From a checkpoint of a small image embedding model: muon at rate 0.0085, held-out accuracy 41%.
Rows from block 10 of a small image embedding model, named by matrix and row number. Rows with one number belong to one neuron. Each number is 128 + 32 x the weight over its row's rms, rounded and kept within 0 to 255. All counts start at 0. Numbers have three digits each. After the name is the row's rms in percent of the matrix's.
After each neuron's rows are labels from the 100 images, of 14976, where the neuron reaches its highest value: "responds to" is what is common among them. Only what is clearly more common there than usual is listed. The data: photos of plants, animals and fungi (iNaturalist). In brackets: how many of the 100, against the usual share in percent.
# fc1: MLP up (model.blocks.10.mlp.fc1.weight, 576x192), inputs 128-191
# fc2: MLP down (model.blocks.10.mlp.fc2.weight, 192x576, transposed), outputs 128-191

fc1.142 143:073135142120076095128160161171102121116121159093149136133136148071150053140134152148139124134174104115141150122170191143119127129176174136114104097106125128110129087116145130105140149119070151
fc2.142 123:084118143180093157154113102086057112143050157201102146079113131141167109103134168115066087166197165086126089132113109075118201139115171105048149143119142138122168097098134118140171102081135127
responds to: class Aves (84 vs 55); order Charadriiformes (58 vs 7.6); family: Scolopacidae (42 vs 3.2)

fc1.111 122:148088093056135084095141091089144101158164134117111126180130154144174099067086067166076073123151128106135083172138125110186099088159172145127106170162204104144163174121131174101146119146176158
fc2.111 134:113146102204148094151105140119123129081175109105137147110119113068132101085099142081144126144067092114108036169118132129114064177081078137087183125138147112121072086138145130120141137160158146
responds to: phylum Chordata (94 vs 60.8); class Aves (92 vs 55); order Passeriformes (76 vs 24.9)

fc1.558 109:117144155147124091079149121130160213180096133170162152109131147159075142167152066178117128144108150102121065159129136120168140127200126116157079112123130129112146185156161171106126121141082091
fc2.558 113:150111137092099140120138108119200082160103095133121103122110119080126112100165160114124133097078154164043150182087132138109114125112149111105098130072133150181139142167125080120063100188142099
responds to: order Lepidoptera (31 vs 13.7)

fc1.55 113:107152106077123169137135074137087091097163149154097185136103162120197137154137173103097131186130092153171133101153155078102081160158107074150110137119106189142137067168159116093164102082119090
fc2.55 106:156104122132104098117151159097105137175205110112080149094108146186139122094134153103122140051166192188124110187118091085077121147163172097088129133196098115135152128171137092187142088169139128
responds to: phylum Arthropoda (93 vs 30.9); class Insecta (92 vs 29.2); order Diptera (34 vs 2.6); family: Syrphidae (32 vs 2.1)

fc1.553 105:108153082149115104122108086129175109170152137064174145198132142125100147035171147087108160076129103108105141145137179096127182102053166118121097125092138082106168135116125093201139136127213173
fc2.553 104:137090138144177170158152184112061133140113114184153143141104161145137172154203112146139129118175091132139118141138130145120139179106171185115125179070148136140151145141111156105153163150151114
responds to: phylum Arthropoda (67 vs 30.9); class Insecta (66 vs 29.2); order Lepidoptera (38 vs 13.7)

fc1.432 099:106140116143151114129145164091173084146141135199100151092111097135151067127079092088105137110154095123100163128137114136101109154127107128074089117132158191134130167132133118155112160184140122
fc2.432 103:125094056097109108140140096133103136138108130134116109100120096132083184169139144051167108174130116136153149202165171084107103105101157174122072153079105084141168114125161179175153153124119096
responds to: order Passeriformes (62 vs 24.9)

fc1.501 093:133155111140110088148111115075068123085162157083086184132142187154079135150125160134138173126146134139067169126135164089149112039130174139106148084123122107080130139154161184123154111110124139
fc2.501 085:134135203116144125056163067116096181139133071151175132136143139131111122151164137137136139106131078148073159135131122095162114108196139072133120128125083128101113125131097088077113114180134148
responds to: phylum Arthropoda (65 vs 30.9); class Insecta (64 vs 29.2)

fc1.137 098:140151100181080142125094124151121103118183088066165129119103089130185154128160178129174132089122134088087145088161119064144097116172117143098081113149148073144173166102150161139126113095148128
fc2.137 099:145082164106137156055140113094088129054110091136118080089155104210163097131094105099149073115088094124127133086173139157142158132134130095149098102130104167141133144098149087116151063111122142
responds to: phylum Arthropoda (77 vs 30.9); class Insecta (72 vs 29.2)

fc1.92 104:136108110088209113119105048024090150138155130148085144139176133099075164146161121120144133097075108140132106128148129168153118130155174122148133124189137106135073119101101163134185162165116143
fc2.92 103:148148142136111118111102181155059082146133163143066082080082093127117134146121136128112140145139136142130123107205135130147124123136137155166121093198158120137186101090078147128099171104055113
responds to: order Lepidoptera (36 vs 13.7)

fc1.572 112:085161115143110076127193152117112108066156129074133144146129067103137151098144098181159150133114135107101118096099114160117094118117119130173063072132139208097201187119046175075150105150131116
fc2.572 111:171043141145177174109149125064082108162146165121120131161079118131111124133149145169101131130093130136142065078166134153172166099159110087201112174159124180170164147118116098101091135147099159
responds to: class Insecta (61 vs 29.2); phylum Arthropoda (61 vs 30.9)

fc1.184 105:099096111077105164140158125112114155122136100131081148141124145126109136112147132135043176099131095152112121168079099189112143107163114113104153101146193217127111160107176153134191117158138170
fc2.184 106:098154150108127116126122149168114106062178126113164162100115127132113160092216101141091179140173108140114133208058084149154122142158109142148136112151091176196131154107119116143138117117159100
responds to: order Anseriformes (25 vs 5.5); family: Anatidae (25 vs 5.5)

fc1.205 104:097117152082166143086134056135111154178132120102123072185101099186145134122136112108071123093117163152121093156139134164137135088211138153070155094127155081065148089130135107109143140154140108
fc2.205 104:090101168149156202116146111169113135156035141108119117119193122136123119173098107174091110127133146168106101152096144092155113191175133143120180122136171092108158132140124106105065096096057132
responds to: phylum Arthropoda (71 vs 30.9); class Insecta (70 vs 29.2); order Lepidoptera (37 vs 13.7)

fc1.452 104:123118164117122118141122069143091125146100115150103106156071151165115091172171056134129136136132131112193166116130172117101139145187118149094139160187120089170119112192112195145110200104151131
fc2.452 114:151159105168148139075098059093155142112128158127106046121123137154100189106078134201096118126108137141101148120088114165148115164166143100112125093151111157167082118132100130199121145136170149
responds to: order Lepidoptera (35 vs 13.7)

fc1.575 102:169125106053144179133157105130098092114104187131084191216098123066151182178129147088114130136139087205127134153101078127089136096128150146173156158102169092121098095132117119130147133106125103
fc2.575 107:106152082125138095092158134079140190130099133127110159137126138190147094148131144110087162142128132043074155196136037115086148110101042135119134078160034171150121142077165094148107154087137136
responds to: order Charadriiformes (29 vs 7.6)

fc1.127 101:103158162148130157113153124150141120144096140116132122117160143163160111156069111142121187122149105114138097192152147131117116167112142165126126154069147133130072202138141116143112091110110124
fc2.127 097:070128136135170160065149128088178093125108152113093144114126113098147115110114123082142130113126067177118166113123145098146158173109134149172131129117089073155047080135138107138147132114083175
responds to: order Passeriformes (50 vs 24.9)

fc1.140 103:103137110161111088107153109137123092092146108135170089088141106122093042097201115147147076148079131104124169093167077117106124089104148120135188193079102145095165137125100142174081087156108130
fc2.140 102:122129157142090145132136107123107119203112139095082139140122122031109110136050171129150151133113127115167181170173224093060155174131129089125083157101132113113127138135162109145114102158161154
responds to: order Anseriformes (26 vs 5.5); family: Anatidae (26 vs 5.5)

fc1.319 092:097144064075114125085157139192139111174144214092121135132177066057110152157147162131140126182192137164124124138092114134095166104145085072091096095199060169087151124156123133187112132125061108
fc2.319 086:139155096045177119105158104200173119109097097135110176159181141132095145093101124125068111084130099164098106133137115146143104135127056121121139136112170101121147096150112142142177150202148116
responds to: class Aves (84 vs 55)

fc1.201 086:118168065124139115083128115123122162190112069069101142116081144145085140131106121162077149104127136068133098114101118069172142136091188136114129165150070084114127136114114084187142137144141153
fc2.201 089:148149209165165093074175154142098180166113118088187144067067110179156100156175180086147072118110140183168162101143186093088107103133163123183114151101091102095147162127145124104126086106150130
responds to: phylum Arthropoda (69 vs 30.9); class Insecta (67 vs 29.2); order Lepidoptera (39 vs 13.7)

fc1.207 102:094156143142128099133146149048128146101097049118126179111088106121170120149138114127147139141183113070078225100121098189163151155160118034159138086130123086138099133134122172166123104156144161
fc2.207 097:100093159116134169149113136135079095109173128187131140075083184153125183134124101168121067147163170183103092148143147056161155172102092096105160133198153156120115107093171123192129091082117142
responds to: phylum Arthropoda (60 vs 30.9)

fc1.490 104:153154134122170118162115104112046081192084095134142141192142185109135104142127132109099124167123153116087107166123186109053140178119121163137144117113095154140049128144098147122142161150130085
fc2.490 116:147104119152101114087140132179093125111061177148110093072106125103106152159080074147151125145113129154130177077146145160158129065039112086134101099110174077074138135163109144122135050167177093
responds to: order Lepidoptera (34 vs 13.7)

fc1.240 110:116172130110180094173119118146168177161150101149109118140070101053118147107130078119170078099113110166143094133127151165144180164069134119113091136154104075163061094118135180130050130196143136
fc2.240 117:145117125138167134102118109124181134112094135110123144174104167165079141123075164078130162130124090179105101112212113155144192194142174156152119081127088142160116091149082154069076163129131148
responds to: phylum Chordata (95 vs 60.8); class Aves (90 vs 55); order Anseriformes (30 vs 5.5); family: Anatidae (30 vs 5.5)

fc1.524 110:094146121123121157112103144104096119077112108141086102170108202181101153100195070096085090094144136139177186040129138169125136076087080159114092098096158181139122132110171135131144119139086091
fc2.524 111:076120085143110120088161121140155143105064123104103181140129104117160135139085108087147129117084126158113097127056124154147128115175156141155127112191130085140094079102137139121089098123099115
responds to: class Insecta (63 vs 29.2); phylum Arthropoda (63 vs 30.9)

fc1.406 102:091142066067150074165103166123185147140147198127164142164130163133153159202156144121131180105128101124096108096076109088143174167073129114137134114164117119128125104094118122169124064073137160
fc2.406 101:150039123105081183154114118077175111145129099088176112117167101177116151150176148126107110198130096136200169178110142126106185175118112122151143103125147083158178162148085136130147111075156149
responds to: order Anseriformes (27 vs 5.5); family: Anatidae (27 vs 5.5)

fc1.65 096:136113117125165149112171102092104092181148140115123130094150069169095119150160170093117144150175127134136114177169131093110091159087082162162104062120106100134109051140120125106167131110084124
fc2.65 103:082106073177142069119159097152092099153118183131186109147087159113140130114085124130124126141178106079152117129148107159017126150138083109139171129122099090077180166091117104167117124202079085
responds to: class Aves (83 vs 55)

fc1.217 116:107123120078149126114142147127133117153133088152078119182091112147110142135144190113104075099164138120166154163104170141096101106165127132148157064160118112124104119099169159149131043173145203
fc2.217 127:137139143155162078130160127126082169119148117146117086142110085162120102105144029161128148095117109090088099142069128107140129193124144128149118112118169121062167139159143144091162099107138127
responds to: class Aves (90 vs 55)

fc1.340 097:132075149171144141153106145138153086137130156150115129142087000141107147064113113144084152141058142171121114105132095091114134110119134097113142138191145123126146127131129172140125089140144086
fc2.340 090:116097096110123156144106132080142136124152136134115146122164156172069180198153159179174137139164163103136131170147124119155070096134118114168076124107157126101105156117081087112146184144072139
responds to: order Lepidoptera (36 vs 13.7)

fc1.178 105:178096163115140137046203099179108118180131112127093190144081121142137126095109153135126096200071130127138099151153148095126119127117099083057205149134149097092187131150139160118125142115147119
fc2.178 099:160090080136115147132158198117136118204136070143142130069116176191106157162107142119097122122111128123202125131155127135137170141132131145163097141091115127129168104092131145148077162147135173
responds to: order Coleoptera (31 vs 3.2); family: Coccinellidae (29 vs 1.7)

fc1.376 124:094119148175129081134114105138088110146184172108139159132114176154146109084140096116110147146126087144160143080117133131127124174158148158202127178097151046077148151096101149153138079166103078
fc2.376 124:121120063090115135150142167146155120129124053205134168142122169175191131134084068128159189095085124102173141115043161119144142171121144183141109130146118077153068098135144104176091158114160082
responds to: class Insecta (92 vs 29.2); phylum Arthropoda (92 vs 30.9); order Lepidoptera (85 vs 13.7); family: Nymphalidae (62 vs 4.6)

fc1.480 094:129129140136086100111109065088131122182096137147168105136093153130110159135146182126133077121155124117184106102107110162105107128154119132156143064130114146111116101134063136127100062150160126
fc2.480 096:133073183127113117190128128156078118131136113091201120084114130165096153114120048146148134126107093105131116116132107079108100129134165112193148179124182140120135096126104109104131080075092144
responds to: phylum Arthropoda (71 vs 30.9); class Insecta (68 vs 29.2); order Lepidoptera (54 vs 13.7); family: Nymphalidae (30 vs 4.6)

fc1.64 096:168173086064131176067096094136141121132165147074150130195118113166153155127159070177174198135063113126140090130078127041118144223134188147140112134122122082075123168122153133122092116120131109
fc2.64 087:104117198089121127074124087116139092134111089155153052160111124087142088136111115132136150083138153189150135075156176124124116159151126135170134146135115122123058121197128070128161113129126139
responds to: order Lepidoptera (36 vs 13.7)

fc1.324 097:135069099182118076113194101111171199137140133104079095139126125146160148120132100079090098187123102148123120125151195149140119118109136071155231157118101122108146119111180119091100158180168197
fc2.324 102:128142084102126110180145128182142093170118133140089145093120129163165111120198151160126096152100075145112119129133205097146089127169144069132117136141116138195147098090069100093130149159175112
responds to: phylum Chordata (94 vs 60.8); class Aves (92 vs 55)

fc1.355 081:082125165053138116115134155055100155132115136143119154161119093168151139100175162120177181120209142114091140130118125110133096123125114100087196115095126166170078108175144152073073097133155127
fc2.355 080:161105133130147110159125174141163070135063112164075139068135149133174101084089143140180118067139176210129106140131108177163139128167114128108141143099162149143151127132131112154165157129115136
responds to: phylum Arthropoda (74 vs 30.9); class Insecta (73 vs 29.2)

fc1.35 102:142191131106130108129123120164088099071133129096167215137119084080138146147127145181099145105140077178131110083124110069123125170135039139181163120090075123122142121174111135085143121139093118
fc2.35 098:165097086121190156106120111124106153119183166078102105161124164210101092135098117125137202087129085116146084132166122114121073133113087177152167153102141141102080159161051154163124128183099165
responds to: phylum Arthropoda (66 vs 30.9); class Insecta (64 vs 29.2); order Coleoptera (25 vs 3.2)

fc1.70 094:114192176084137127090148128130132136146092137144075177182125094169110143142164143103121147133142120076152109157103100143146114138085095133071139192160082160176097175083111149104142123131131205
fc2.70 096:112084148155142136105136180105177151072066057130100124111111153164136071155132098088128119151164149124131132101159167131104138166059103091157141057129139103098134091086104120121133125193116127
responds to: class Aves (88 vs 55)

fc1.248 088:108107126061174122117079115092085136079149156144113080195098098091144143140126195089163172129121148114087120133082187131151116092121113120166092162136117142188186054184146104088162064126142085
fc2.248 097:126098145133141136181086121204084144155112097157095031165138181166115098093156133141167111116101155158089073170078098114102150179121140078147086116111116159133149101149075155123174153158184145
responds to: phylum Arthropoda (70 vs 30.9); class Insecta (66 vs 29.2)

fc1.34 102:080139177156117179110063155126129161149178115110093192174125134064179111111109071062097126105146106068157099130126125150073156122089081090074140164129132121113105094131111111120111134131132107
fc2.34 101:111166095068153174137149162143126129125201139075163113129142157163134197185155116127123195136154104033111173177151104113093083122116147141092099105111177070182110118103147127120126127136134123
responds to: class Insecta (61 vs 29.2); phylum Arthropoda (61 vs 30.9); order Lepidoptera (46 vs 13.7)

fc1.33 129:084115172077136100205164181112108168153146165102089177148116125142089129122135136117117194176091120144117136177071137121115111144124146147077121095173044097138146118128118132156081115118162132
fc2.33 135:136118123113157178148079124053106243166127106189119186144155153130129104127082153137216164109145195122110108114070154141117152137081167155148059074122217115129062141142071083121128147142088181
responds to: class Insecta (83 vs 29.2); phylum Arthropoda (83 vs 30.9); order Lepidoptera (63 vs 13.7); family: Nymphalidae (31 vs 4.6)

fc1.58 092:063144135176132163109142114081090143184157174136074156180179130152112104104174135134129156139159199152142066100135116093116154135087101116109104176135101077126156137069154122155154130170164133
fc2.58 091:097123092101111126163083130135190167135129165112069107070098168106032144139108167167152116173197107140115127128127138115114107161125082128103110110103178155169172076120123133136162132135092165
responds to: phylum Tracheophyta (37 vs 7.3); kingdom Plantae (37 vs 7.3); class Magnoliopsida (34 vs 5.6)

fc1.436 106:124132101138172068152189097129152154125112072108165052129179148085127133158184126110149149093157096124098135151112202127117110140126181129106131121185100133088170106162076110147121117083186174
fc2.436 102:141141155155131142136121155079057142133114147126160112115116064138176127163135078152129142169154100111110104145136096160118108141106093132128074056134134131128127108180215140154120110141199164
responds to: class Insecta (69 vs 29.2); phylum Arthropoda (69 vs 30.9); order Lepidoptera (38 vs 13.7)

fc1.21 109:123192106045130119143057118088171128114136102098160130161110104116133107110123171051149110122101134122106184169090175062064065132143107065130105099225143097137137086161106137153191124126117122
fc2.21 110:119137071120128079151159106103128207130166153147049141109135145120154177103121073146114124076081131110103138132151127129118107150142080120157109123173114099137165150147152129094137143168157130
responds to: order Charadriiformes (30 vs 7.6); family: Laridae (26 vs 2.6)

fc1.442 110:154133114095167149145127164151162064170073169120145152158066107096161115156107161133065097109109146149168167141109088184127148151129092164138068134109143121104169099168119148170141168144122151
fc2.442 112:128133104176148121156168151137111117115109118122082133089131135175147144108037127144126147139149193101135153174130075096149085181070130116163112095155105085105132134106077062118115171113133108
responds to: class Insecta (75 vs 29.2); phylum Arthropoda (75 vs 30.9); order Lepidoptera (58 vs 13.7); family: Lycaenidae (26 vs 1.6)

fc1.286 105:139149098218137096111161129096122130076100096110094113170101138118149177168098148103116148145122131109156100101125143142079175112108173145157099126098138133192116070110152141149176164100124127
fc2.286 103:128112139114103124137122168192134176142124090160173161115103166106136102119049152139079148089186147129090100111103171118165185111104158153109062107146129139133117152179181113133104168164204127
responds to: class Insecta (85 vs 29.2); phylum Arthropoda (85 vs 30.9); order Lepidoptera (61 vs 13.7)

fc1.493 105:142203138184119167161128088136088103163195117163040182093216107131124129111148078177091132166118112053080092115126177101057142136122123132132135122088127169065166090149142114156152115094117147
fc2.493 088:135169075132121128129162112105124164116119093084149122073086112133129082104159141142145066163141101099190153118145131132137123126066161141084179146180091106139114142155139163139144112100142116
responds to: order Lepidoptera (46 vs 13.7); family: Nymphalidae (26 vs 4.6)

fc1.514 089:084120079099110157132175158093137162168192086224115075099168154070133158129153163130167068114187122083124168076147118127143160134094115127154186127169093163087103107061191176130132136164129106
fc2.514 085:119159186129148107175052149119124103102138148136159120136103134115134162126167109121151076135136154070145107121176065099129152146095086140085184126071091128154153127123205108170146131094118141
responds to: kingdom Plantae (30 vs 7.3); phylum Tracheophyta (30 vs 7.3); class Magnoliopsida (26 vs 5.6)

fc1.105 094:166137176137086116102104116092178097099122081142116141105152113131151132150207157123131112117104169159103177186127169170184168122103086144125120106143063134121125123146155100147091157111161107
fc2.105 095:094101125141101099093165110157112137098164087113134152143138152128107119181086080116091096151105120122091135173140108152118122073172115121103165143161112201139154111119158108118149130160097155
responds to: phylum Chordata (93 vs 60.8)

fc1.506 115:104184136144156093148148110129126122120166169149149112186146126100158166079132132147104141109113065123148142107107155078123129069164157126120112147164150111157160125108192143142150116123129117
fc2.506 105:161112112110114149141164137139181102121151150129148160122090130110175143186191115116103148127151167098153175163133141160189145137148129170121126084096112165134125155126178146173120107129222115
responds to: phylum Arthropoda (63 vs 30.9); class Insecta (62 vs 29.2); order Lepidoptera (54 vs 13.7); family: Nymphalidae (28 vs 4.6)

fc1.152 097:128111128126114087081104071129077128129133054133123115056091061113095086136155169108199097139157126031147167112207110142162118176151112117107178150103142080084147099139185160138117120177101158
fc2.152 102:154169120138140079164112115115093071078083071121091180130107149158112115165148180089158166088172128082170139169094157110065158129112109130090121161186045110073119166147162135093113091112147108
responds to: order Anseriformes (27 vs 5.5); family: Anatidae (27 vs 5.5)

fc1.255 112:149158132076115175161054127098107102156155094103123139113173153171186111184110111099172147122148131128067134116081053143112127205146158152156123151102057141121084094143168156117106112137183115
fc2.255 109:133112152088102154129107103119163131102114212142160111091122117085163139161115156111088144175167155139064098122157129093192138123122123176172067154123142125089109144211149131102116149155156145
responds to: class Aves (86 vs 55)

fc1.573 120:137111163090122132081136175143186085108145149143129158137111138106107134131192177135156150114143132163138173142149146122086160122146111124122134117172115131147132112124138131081089157172127124
fc2.573 111:141135140161130130115129158115093157147118126194192199152136159118131092070167163114134153154098174036070153116133113173110156150180138074111149114188135096101141075091094103108147161128172118
responds to: phylum Chordata (93 vs 60.8); class Aves (90 vs 55); order Charadriiformes (62 vs 7.6); family: Scolopacidae (27 vs 3.2)

fc1.570 102:139129081123160136130152064141103132131116064152104199114101104165151132206131142104117130125178111131160109128111180050063083131133080169128142120208129135127118118182138181110114139148097096
fc2.570 097:170157127138153105166137171091080072131098162153177121161188154169085156150126153167154145128139151107154177064049155072020098089137093100072128164167118136120150159086120186134109083137129126
responds to: class Aves (84 vs 55); order Anseriformes (26 vs 5.5); family: Anatidae (26 vs 5.5)

fc1.211 086:137114179081172102180169121085160151156154078185137202106116113148124187113138081120070125113127114153172112114137101113054086130131180097145117159104104113082098134162184198144069167083098157
fc2.211 082:129156144059139150091123144130101082131145073099061067110083060123149162193108104088182072131184147123090122149070152143130169170115148183129142109111129095157106086135130072207175139123156105
responds to: order Lepidoptera (42 vs 13.7); family: Nymphalidae (28 vs 4.6)

fc1.25 093:077127086132209172142105132138061100090146088093136124174097105128130152093141143093115162162074130115128160103135144112152120148144121201170128126138110210145108157124164069160134142179101129
fc2.25 092:169092230093127047105075088099138133091102189147148136126113103061076130120089129147107145145187073134158120059082119130069173155053116106139082103113166155216163091155187113115129112126120116
responds to: order Lepidoptera (31 vs 13.7)

fc1.245 085:170139114103152116112149111211135100152085162093131115132164090107149137203113149136124135183137120088175093142120111145096112143158095132128067053135134116193145108124138177141133112117148079
fc2.245 087:139151088136094123115139090138092134109120163158132141189145141154176159091119107131084147073206142164099119117129134164110085197123096113069131200105068167108145108139117070195116086190146143
responds to: class Aves (83 vs 55)

fc1.14 098:159188144187091100108144167131131114081144131170109141148093121147139075115120153127136064094137112080136183093110084163069088106112170147121119158150122135128089082167143158136147055126168084
fc2.14 099:089141131055126114120163093091122129112154117076156112123061118102181156123165153138192115083113150096119057128128091111167090106107151160096104158123079122182111122132116144129137158114100163
responds to: order Lepidoptera (37 vs 13.7)

fc1.108 095:161119156143136113080143157148107131122133101128168094138123127138172112138123154165093152108132098180114116097122111123108068132101120112128102156101116132106074131172143141158073157144121156
fc2.108 100:129116155137114126120122125190139145128141129111118127132166101080152129119094092163130112093159193094118095095123106164168134124194173160108161155128105134141124115132103081142159142158178101
responds to: phylum Arthropoda (85 vs 30.9); class Insecta (83 vs 29.2); order Lepidoptera (76 vs 13.7); family: Nymphalidae (42 vs 4.6)

fc1.484 104:142084128158139119121115107116140145163114112106119097148147131100135131089169138107135134169110169129137127094160120117128136104131114169112181103113060131107153087179184140126103125185186097
fc2.484 112:126122100150140095109154124080176115157189149101119129124074125126102090059167079095139088127063102148130137104155162098165137097106180114168111181160141137128096157191105157109160150129153064
responds to: class Aves (90 vs 55); order Anseriformes (46 vs 5.5); family: Anatidae (46 vs 5.5)

fc1.369 099:131171126151086196150074170113165169152123153136131147125123135074074131159127108141072128202130181141144120103117113089184093143143085120188123104122135108089117100098162140065119137130084142
fc2.369 097:187088122129154152107076159163130093135157114132136147166209145060146129148103143116178161126068058165133105132115105137116168111118111168185074118116161034198077121165009126101151112118058111
responds to: order Coleoptera (29 vs 3.2); family: Coccinellidae (25 vs 1.7)

fc1.526 121:094112112133140163127133108132098133139108120088122101182144089127156131105129130176173117129173106128085093129186158125122150107136155134156196102121143134096089059110066091139109062135159188
fc2.526 119:153107126172137130170119144085122052137092117077095127134151164121083146063107203153161129117164141126122139121121120083109158165098161150153145172146103135124135109154118138119135150147114132
responds to: class Aves (95 vs 55); phylum Chordata (95 vs 60.8); order Anseriformes (46 vs 5.5); family: Anatidae (46 vs 5.5)

fc1.273 114:152124173112182130094121165140114119064114172079184159159037171100165158110115136093106102166099121092136089178103138196062118151137130172097097110176141107186143120099133124175115131143145138
fc2.273 111:038140131106137101192142142137142146092118160104169147061105120161146078149157128100156071078098165118109058133096072095160107134167068170125134091177099127162086086080108124141130142150134106
responds to: class Insecta (60 vs 29.2); phylum Arthropoda (60 vs 30.9); order Lepidoptera (36 vs 13.7)

fc1.251 092:165210126078109148103123045161160132136061162114078129134170081071149118141139171145118108165134127129100130162111150091079130125136155136170062154152175127080137093129096131180125138163113115
fc2.251 095:126107132133115076112100137169127117090124121123103114127180124091100149125148043103129107094126169091113132166169147135112152091190074136126100098152133138148162085155108118130136114088153063
responds to: order Charadriiformes (37 vs 7.6)

fc1.482 081:055117122148178144150154162068171110114137115112177126158117087158095110117133114129089168153149243084219156107136091124139095143162160120156112109167090128104124109078139147132100105129119160
fc2.482 081:128162158101108078173139162155120159142101148159100171141133121127177187135071131137096114185071094098127157131113157145136166087086139119140146087138118164075080079120081151098086104122061083
responds to: phylum Tracheophyta (26 vs 7.3); kingdom Plantae (26 vs 7.3)

fc1.101 103:116195135153168181108126115075174111109165153134077103165098128057150145138121192196126174139086148156123126114213123152107137122145102130133163148125088107121158083125109130126139112153133128
fc2.101 103:099137151165126088129208101129070124171090105070117126096094120164154078092072144138179148110187129138180105183155114151138151151133097110135139122100120097092108202115102148091068081120137161
responds to: class Aves (84 vs 55)

fc1.196 135:115156172106173127133111138126145119132119164123102114205170107082102091090135114116115111105158099199119140098132159093151130120134146147136115112136140156103142098141134140098078139164108098
fc2.196 126:113116156158117131137143159091029106142088157157123081113123136147124158093159166123052157140129139034123078208101163128125101153127186108143138121180141136098143080109153096191107155151101160
responds to: class Aves (93 vs 55); phylum Chordata (93 vs 60.8); order Charadriiformes (77 vs 7.6); family: Scolopacidae (59 vs 3.2)

fc1.237 096:051111131117080081148138094134178085089046122105140134118170128120100126056113110160148115128225134091113117129127126162107120112133162156137091134118096146125168153147154136103122093099112138
fc2.237 094:124119120100124193089099103143135122119166117126157131169167157070140174119145092058111152152091122148118126098176176155062128128126110118124156125122163074141111158094155125138108117215135141
responds to: order Lepidoptera (34 vs 13.7)

fc1.183 100:208102103112150123076120123108109138157153186107108147103129097151139085138123159130197128155123129112102216100045125156152140141106182108148136129090142107172124136122104097156124137119163199
fc2.183 102:119130175122108161038087184126170167131130129188100106119131047171140130116123162139155135146074122140162070111091151137117133142151131152145142158129175089062095157109119146147177138131115128
responds to: class Aves (84 vs 55); order Passeriformes (50 vs 24.9)

fc1.41 119:133172120092125147135155081136082108090122155080103076099104059063124129109154139145147146145155110118119086129160161115134113150076136161070138107116139132044116138122189122119053082103139121
fc2.41 109:069143168131093150155185148072185177099145121096093094107145164146115116139105126147167166087177174150115071123149136110101139106130074104119114128201151118103117129094076137112134134143097121
responds to: phylum Chordata (96 vs 60.8); class Aves (93 vs 55); order Anseriformes (54 vs 5.5); family: Anatidae (54 vs 5.5)

fc1.339 099:061089078123166117137144107143070078153142154095067113174127102130134166123190126131156080119175057164139143163117126075147105155144103077127166135140159181167152130156157129170116161136139122
fc2.339 097:110112133123141124130129144100080088106104142183123103152086105187115161109126141113084138131159118150119105125166154159147103080143165090099078134139142154118052205132088116140173158150221136
responds to: class Insecta (71 vs 29.2); phylum Arthropoda (71 vs 30.9)

fc1.220 096:148109149156154141168120136145154108161089172167154157144109135107171101163126097145139127088141069167166151120096116175086132090129171138176163131096102137145144124101145090096134087098114121
fc2.220 094:147104175170179073133180158141166129137102140123125149135129078132088163163096126098116160099109150159102101079143086060154159078174110081179148100240126126133121135149118160088168086141160122
responds to: phylum Tracheophyta (26 vs 7.3); kingdom Plantae (26 vs 7.3)

fc1.199 107:112113140158127120149121102092124173089192093116143139129103137075129122187054137128144200158100144120141097049115107150093113127116099132146123176087106172200109175177080137137125143103143101
fc2.199 103:092072098045115175124121131126130120109107124080104095118139179128105137160091137165149132137122126059137147157180086138158115092058103165112177098087122190104154051145078113112097110209094094
responds to: order Passeriformes (54 vs 24.9)