From a checkpoint of a small image embedding model.
Training: muon at rate 0.0085, 40000 steps, batches of 128, held-out accuracy 41%.
Rows from block 8 of a small image embedding model, named by matrix and row number. Rows with one number belong to one neuron. Each number is 500 + 50 x the weight over its row's rms, rounded and kept within 0 to 999. All counts start at 0. Numbers have three digits each.
Before each neuron's rows are labels from the 100 images, of 14976, where the neuron reaches its highest value: "strongest on" is what is common among them; "colour at peak" is the nearest of a few named colours to the mean colour under the peak. Only what is clearly more common there than usual is listed. The data: photos of plants, animals and fungi (iNaturalist).
# fc1: MLP up (model.blocks.8.mlp.fc1.weight, 576x192), inputs 96-143
# fc2: MLP down (model.blocks.8.mlp.fc2.weight, 192x576, transposed), outputs 96-143

strongest on: phylum Chordata; class Aves
colour at peak: white
fc1.289:487496452519467517461494605500472429494512586498510531482495540563529479498525512566499536523533460511536616488542452601479436548599523434562497
fc2.289:550549495584535531497422494503594537476462556476513499425465540489543585587514467443476614436538443567509629440489480526535505494568538461411475

strongest on: order Anseriformes; family: Anatidae
colour at peak: pink
fc1.567:468496482476472531528512518526528439408520514546498467522473568430486565498520570450556568404478477558531505426538461551578475502478523550490552
fc2.567:493462495654523434470486438556452476389487440531442458474456506558492434482500555421464432583408425564540490444604529541634514517536481491500473

strongest on: class Aves; order Charadriiformes
colour at peak: white
fc1.129:450506560504487525436453536432440466451450569526526494476492482529474482450484626421441413489534524444577496458505480508577486522550590521508410
fc2.129:446586545543528529543515449484579517545464481525440592435522549556514462559586468449455483478469414522589549509503518467565508438582514494431474

strongest on: phylum Chordata; class Aves; order Anseriformes; family: Anatidae
colour at peak: grey
fc1.188:435613486530464388466566484472467462530494461444442471423616529492496489485490526559505459496450526517520474444589534582471395474513430475592509
fc2.188:515530591632522535475442507477469469490515458496481519428515436518481495519488469400457537465596420529472418537520505548558544478461574497446442

strongest on: class Aves; order Passeriformes
colour at peak: pink
fc1.310:513472501522522548568556509459462510524478488634427465351530459450538424513586555521492479455543558599479476477534480458484523518516510405569526
fc2.310:565428536586492456428471550451465482526569504583488562507603553482448460471501469556460484463505539492474570571466458441498535470454421536493491

strongest on: order Lepidoptera
colour at peak: pink
fc1.10:488458506425512496515489477542463549578529490462477501514401547538572499515462463491578568533538575450517512534499549500630531475573475611463437
fc2.10:544541544436590440543461575449558428479477494479499549507474466441459478484531510478432479496556518518511477509630487535527457498551526599488628

strongest on: class Aves
colour at peak: cyan; white
fc1.486:542539537528506561562409584439543497469417543505415548512467592500525459499614528487482498490457523435630495481488492485494479541455396514532404
fc2.486:485408492654465494519478521511497547495430548605449520539517508460434435426541511512379482593495569462417466461479486609383489454484585499521484

strongest on: phylum Chordata; class Aves
colour at peak: white; cyan
fc1.172:497583423584496332545392501541498530568449552494465539529530562365547510480544459483551452487487485469562525511448490577546511359540447551446479
fc2.172:512534498618512542461527586544399499435560575607431477593506445485468522520513427487443496545530479536508517447526515509434538504550502521500450

strongest on: phylum Chordata; class Aves; order Anseriformes; family: Anatidae
colour at peak: grey
fc1.241:482430489519494516493521517521476480549530482513510580571501557494467514585463498499551541466485545592508509457419500670425553515475534553533505
fc2.241:460553592650485510565509505406492543477511470474489482449442455559415470540465503448459482426485484550603548526456483638470400428466453547437505

strongest on: order Lepidoptera
colour at peak: brown
fc1.178:511551484509433515454441597454445511416531482464499482534460532540504447545487453482427588527462405449435481504371503479508588494490578490412489
fc2.178:488470500427602506556502507547541453405549600484506524536413570559455494500514541576545509473476507478463502493558513486508490539491580526531485

strongest on: order Lepidoptera
colour at peak: brown
fc1.302:484528475466405512436523481475574511537483554425440444552539516507498617506492543441552487538557460522496565496548394521482473438460575491426507
fc2.302:503581580506576501453582484498497651445451369571461544506534566496611455430409563534474500481554474487498483493559573424506508543506488522551433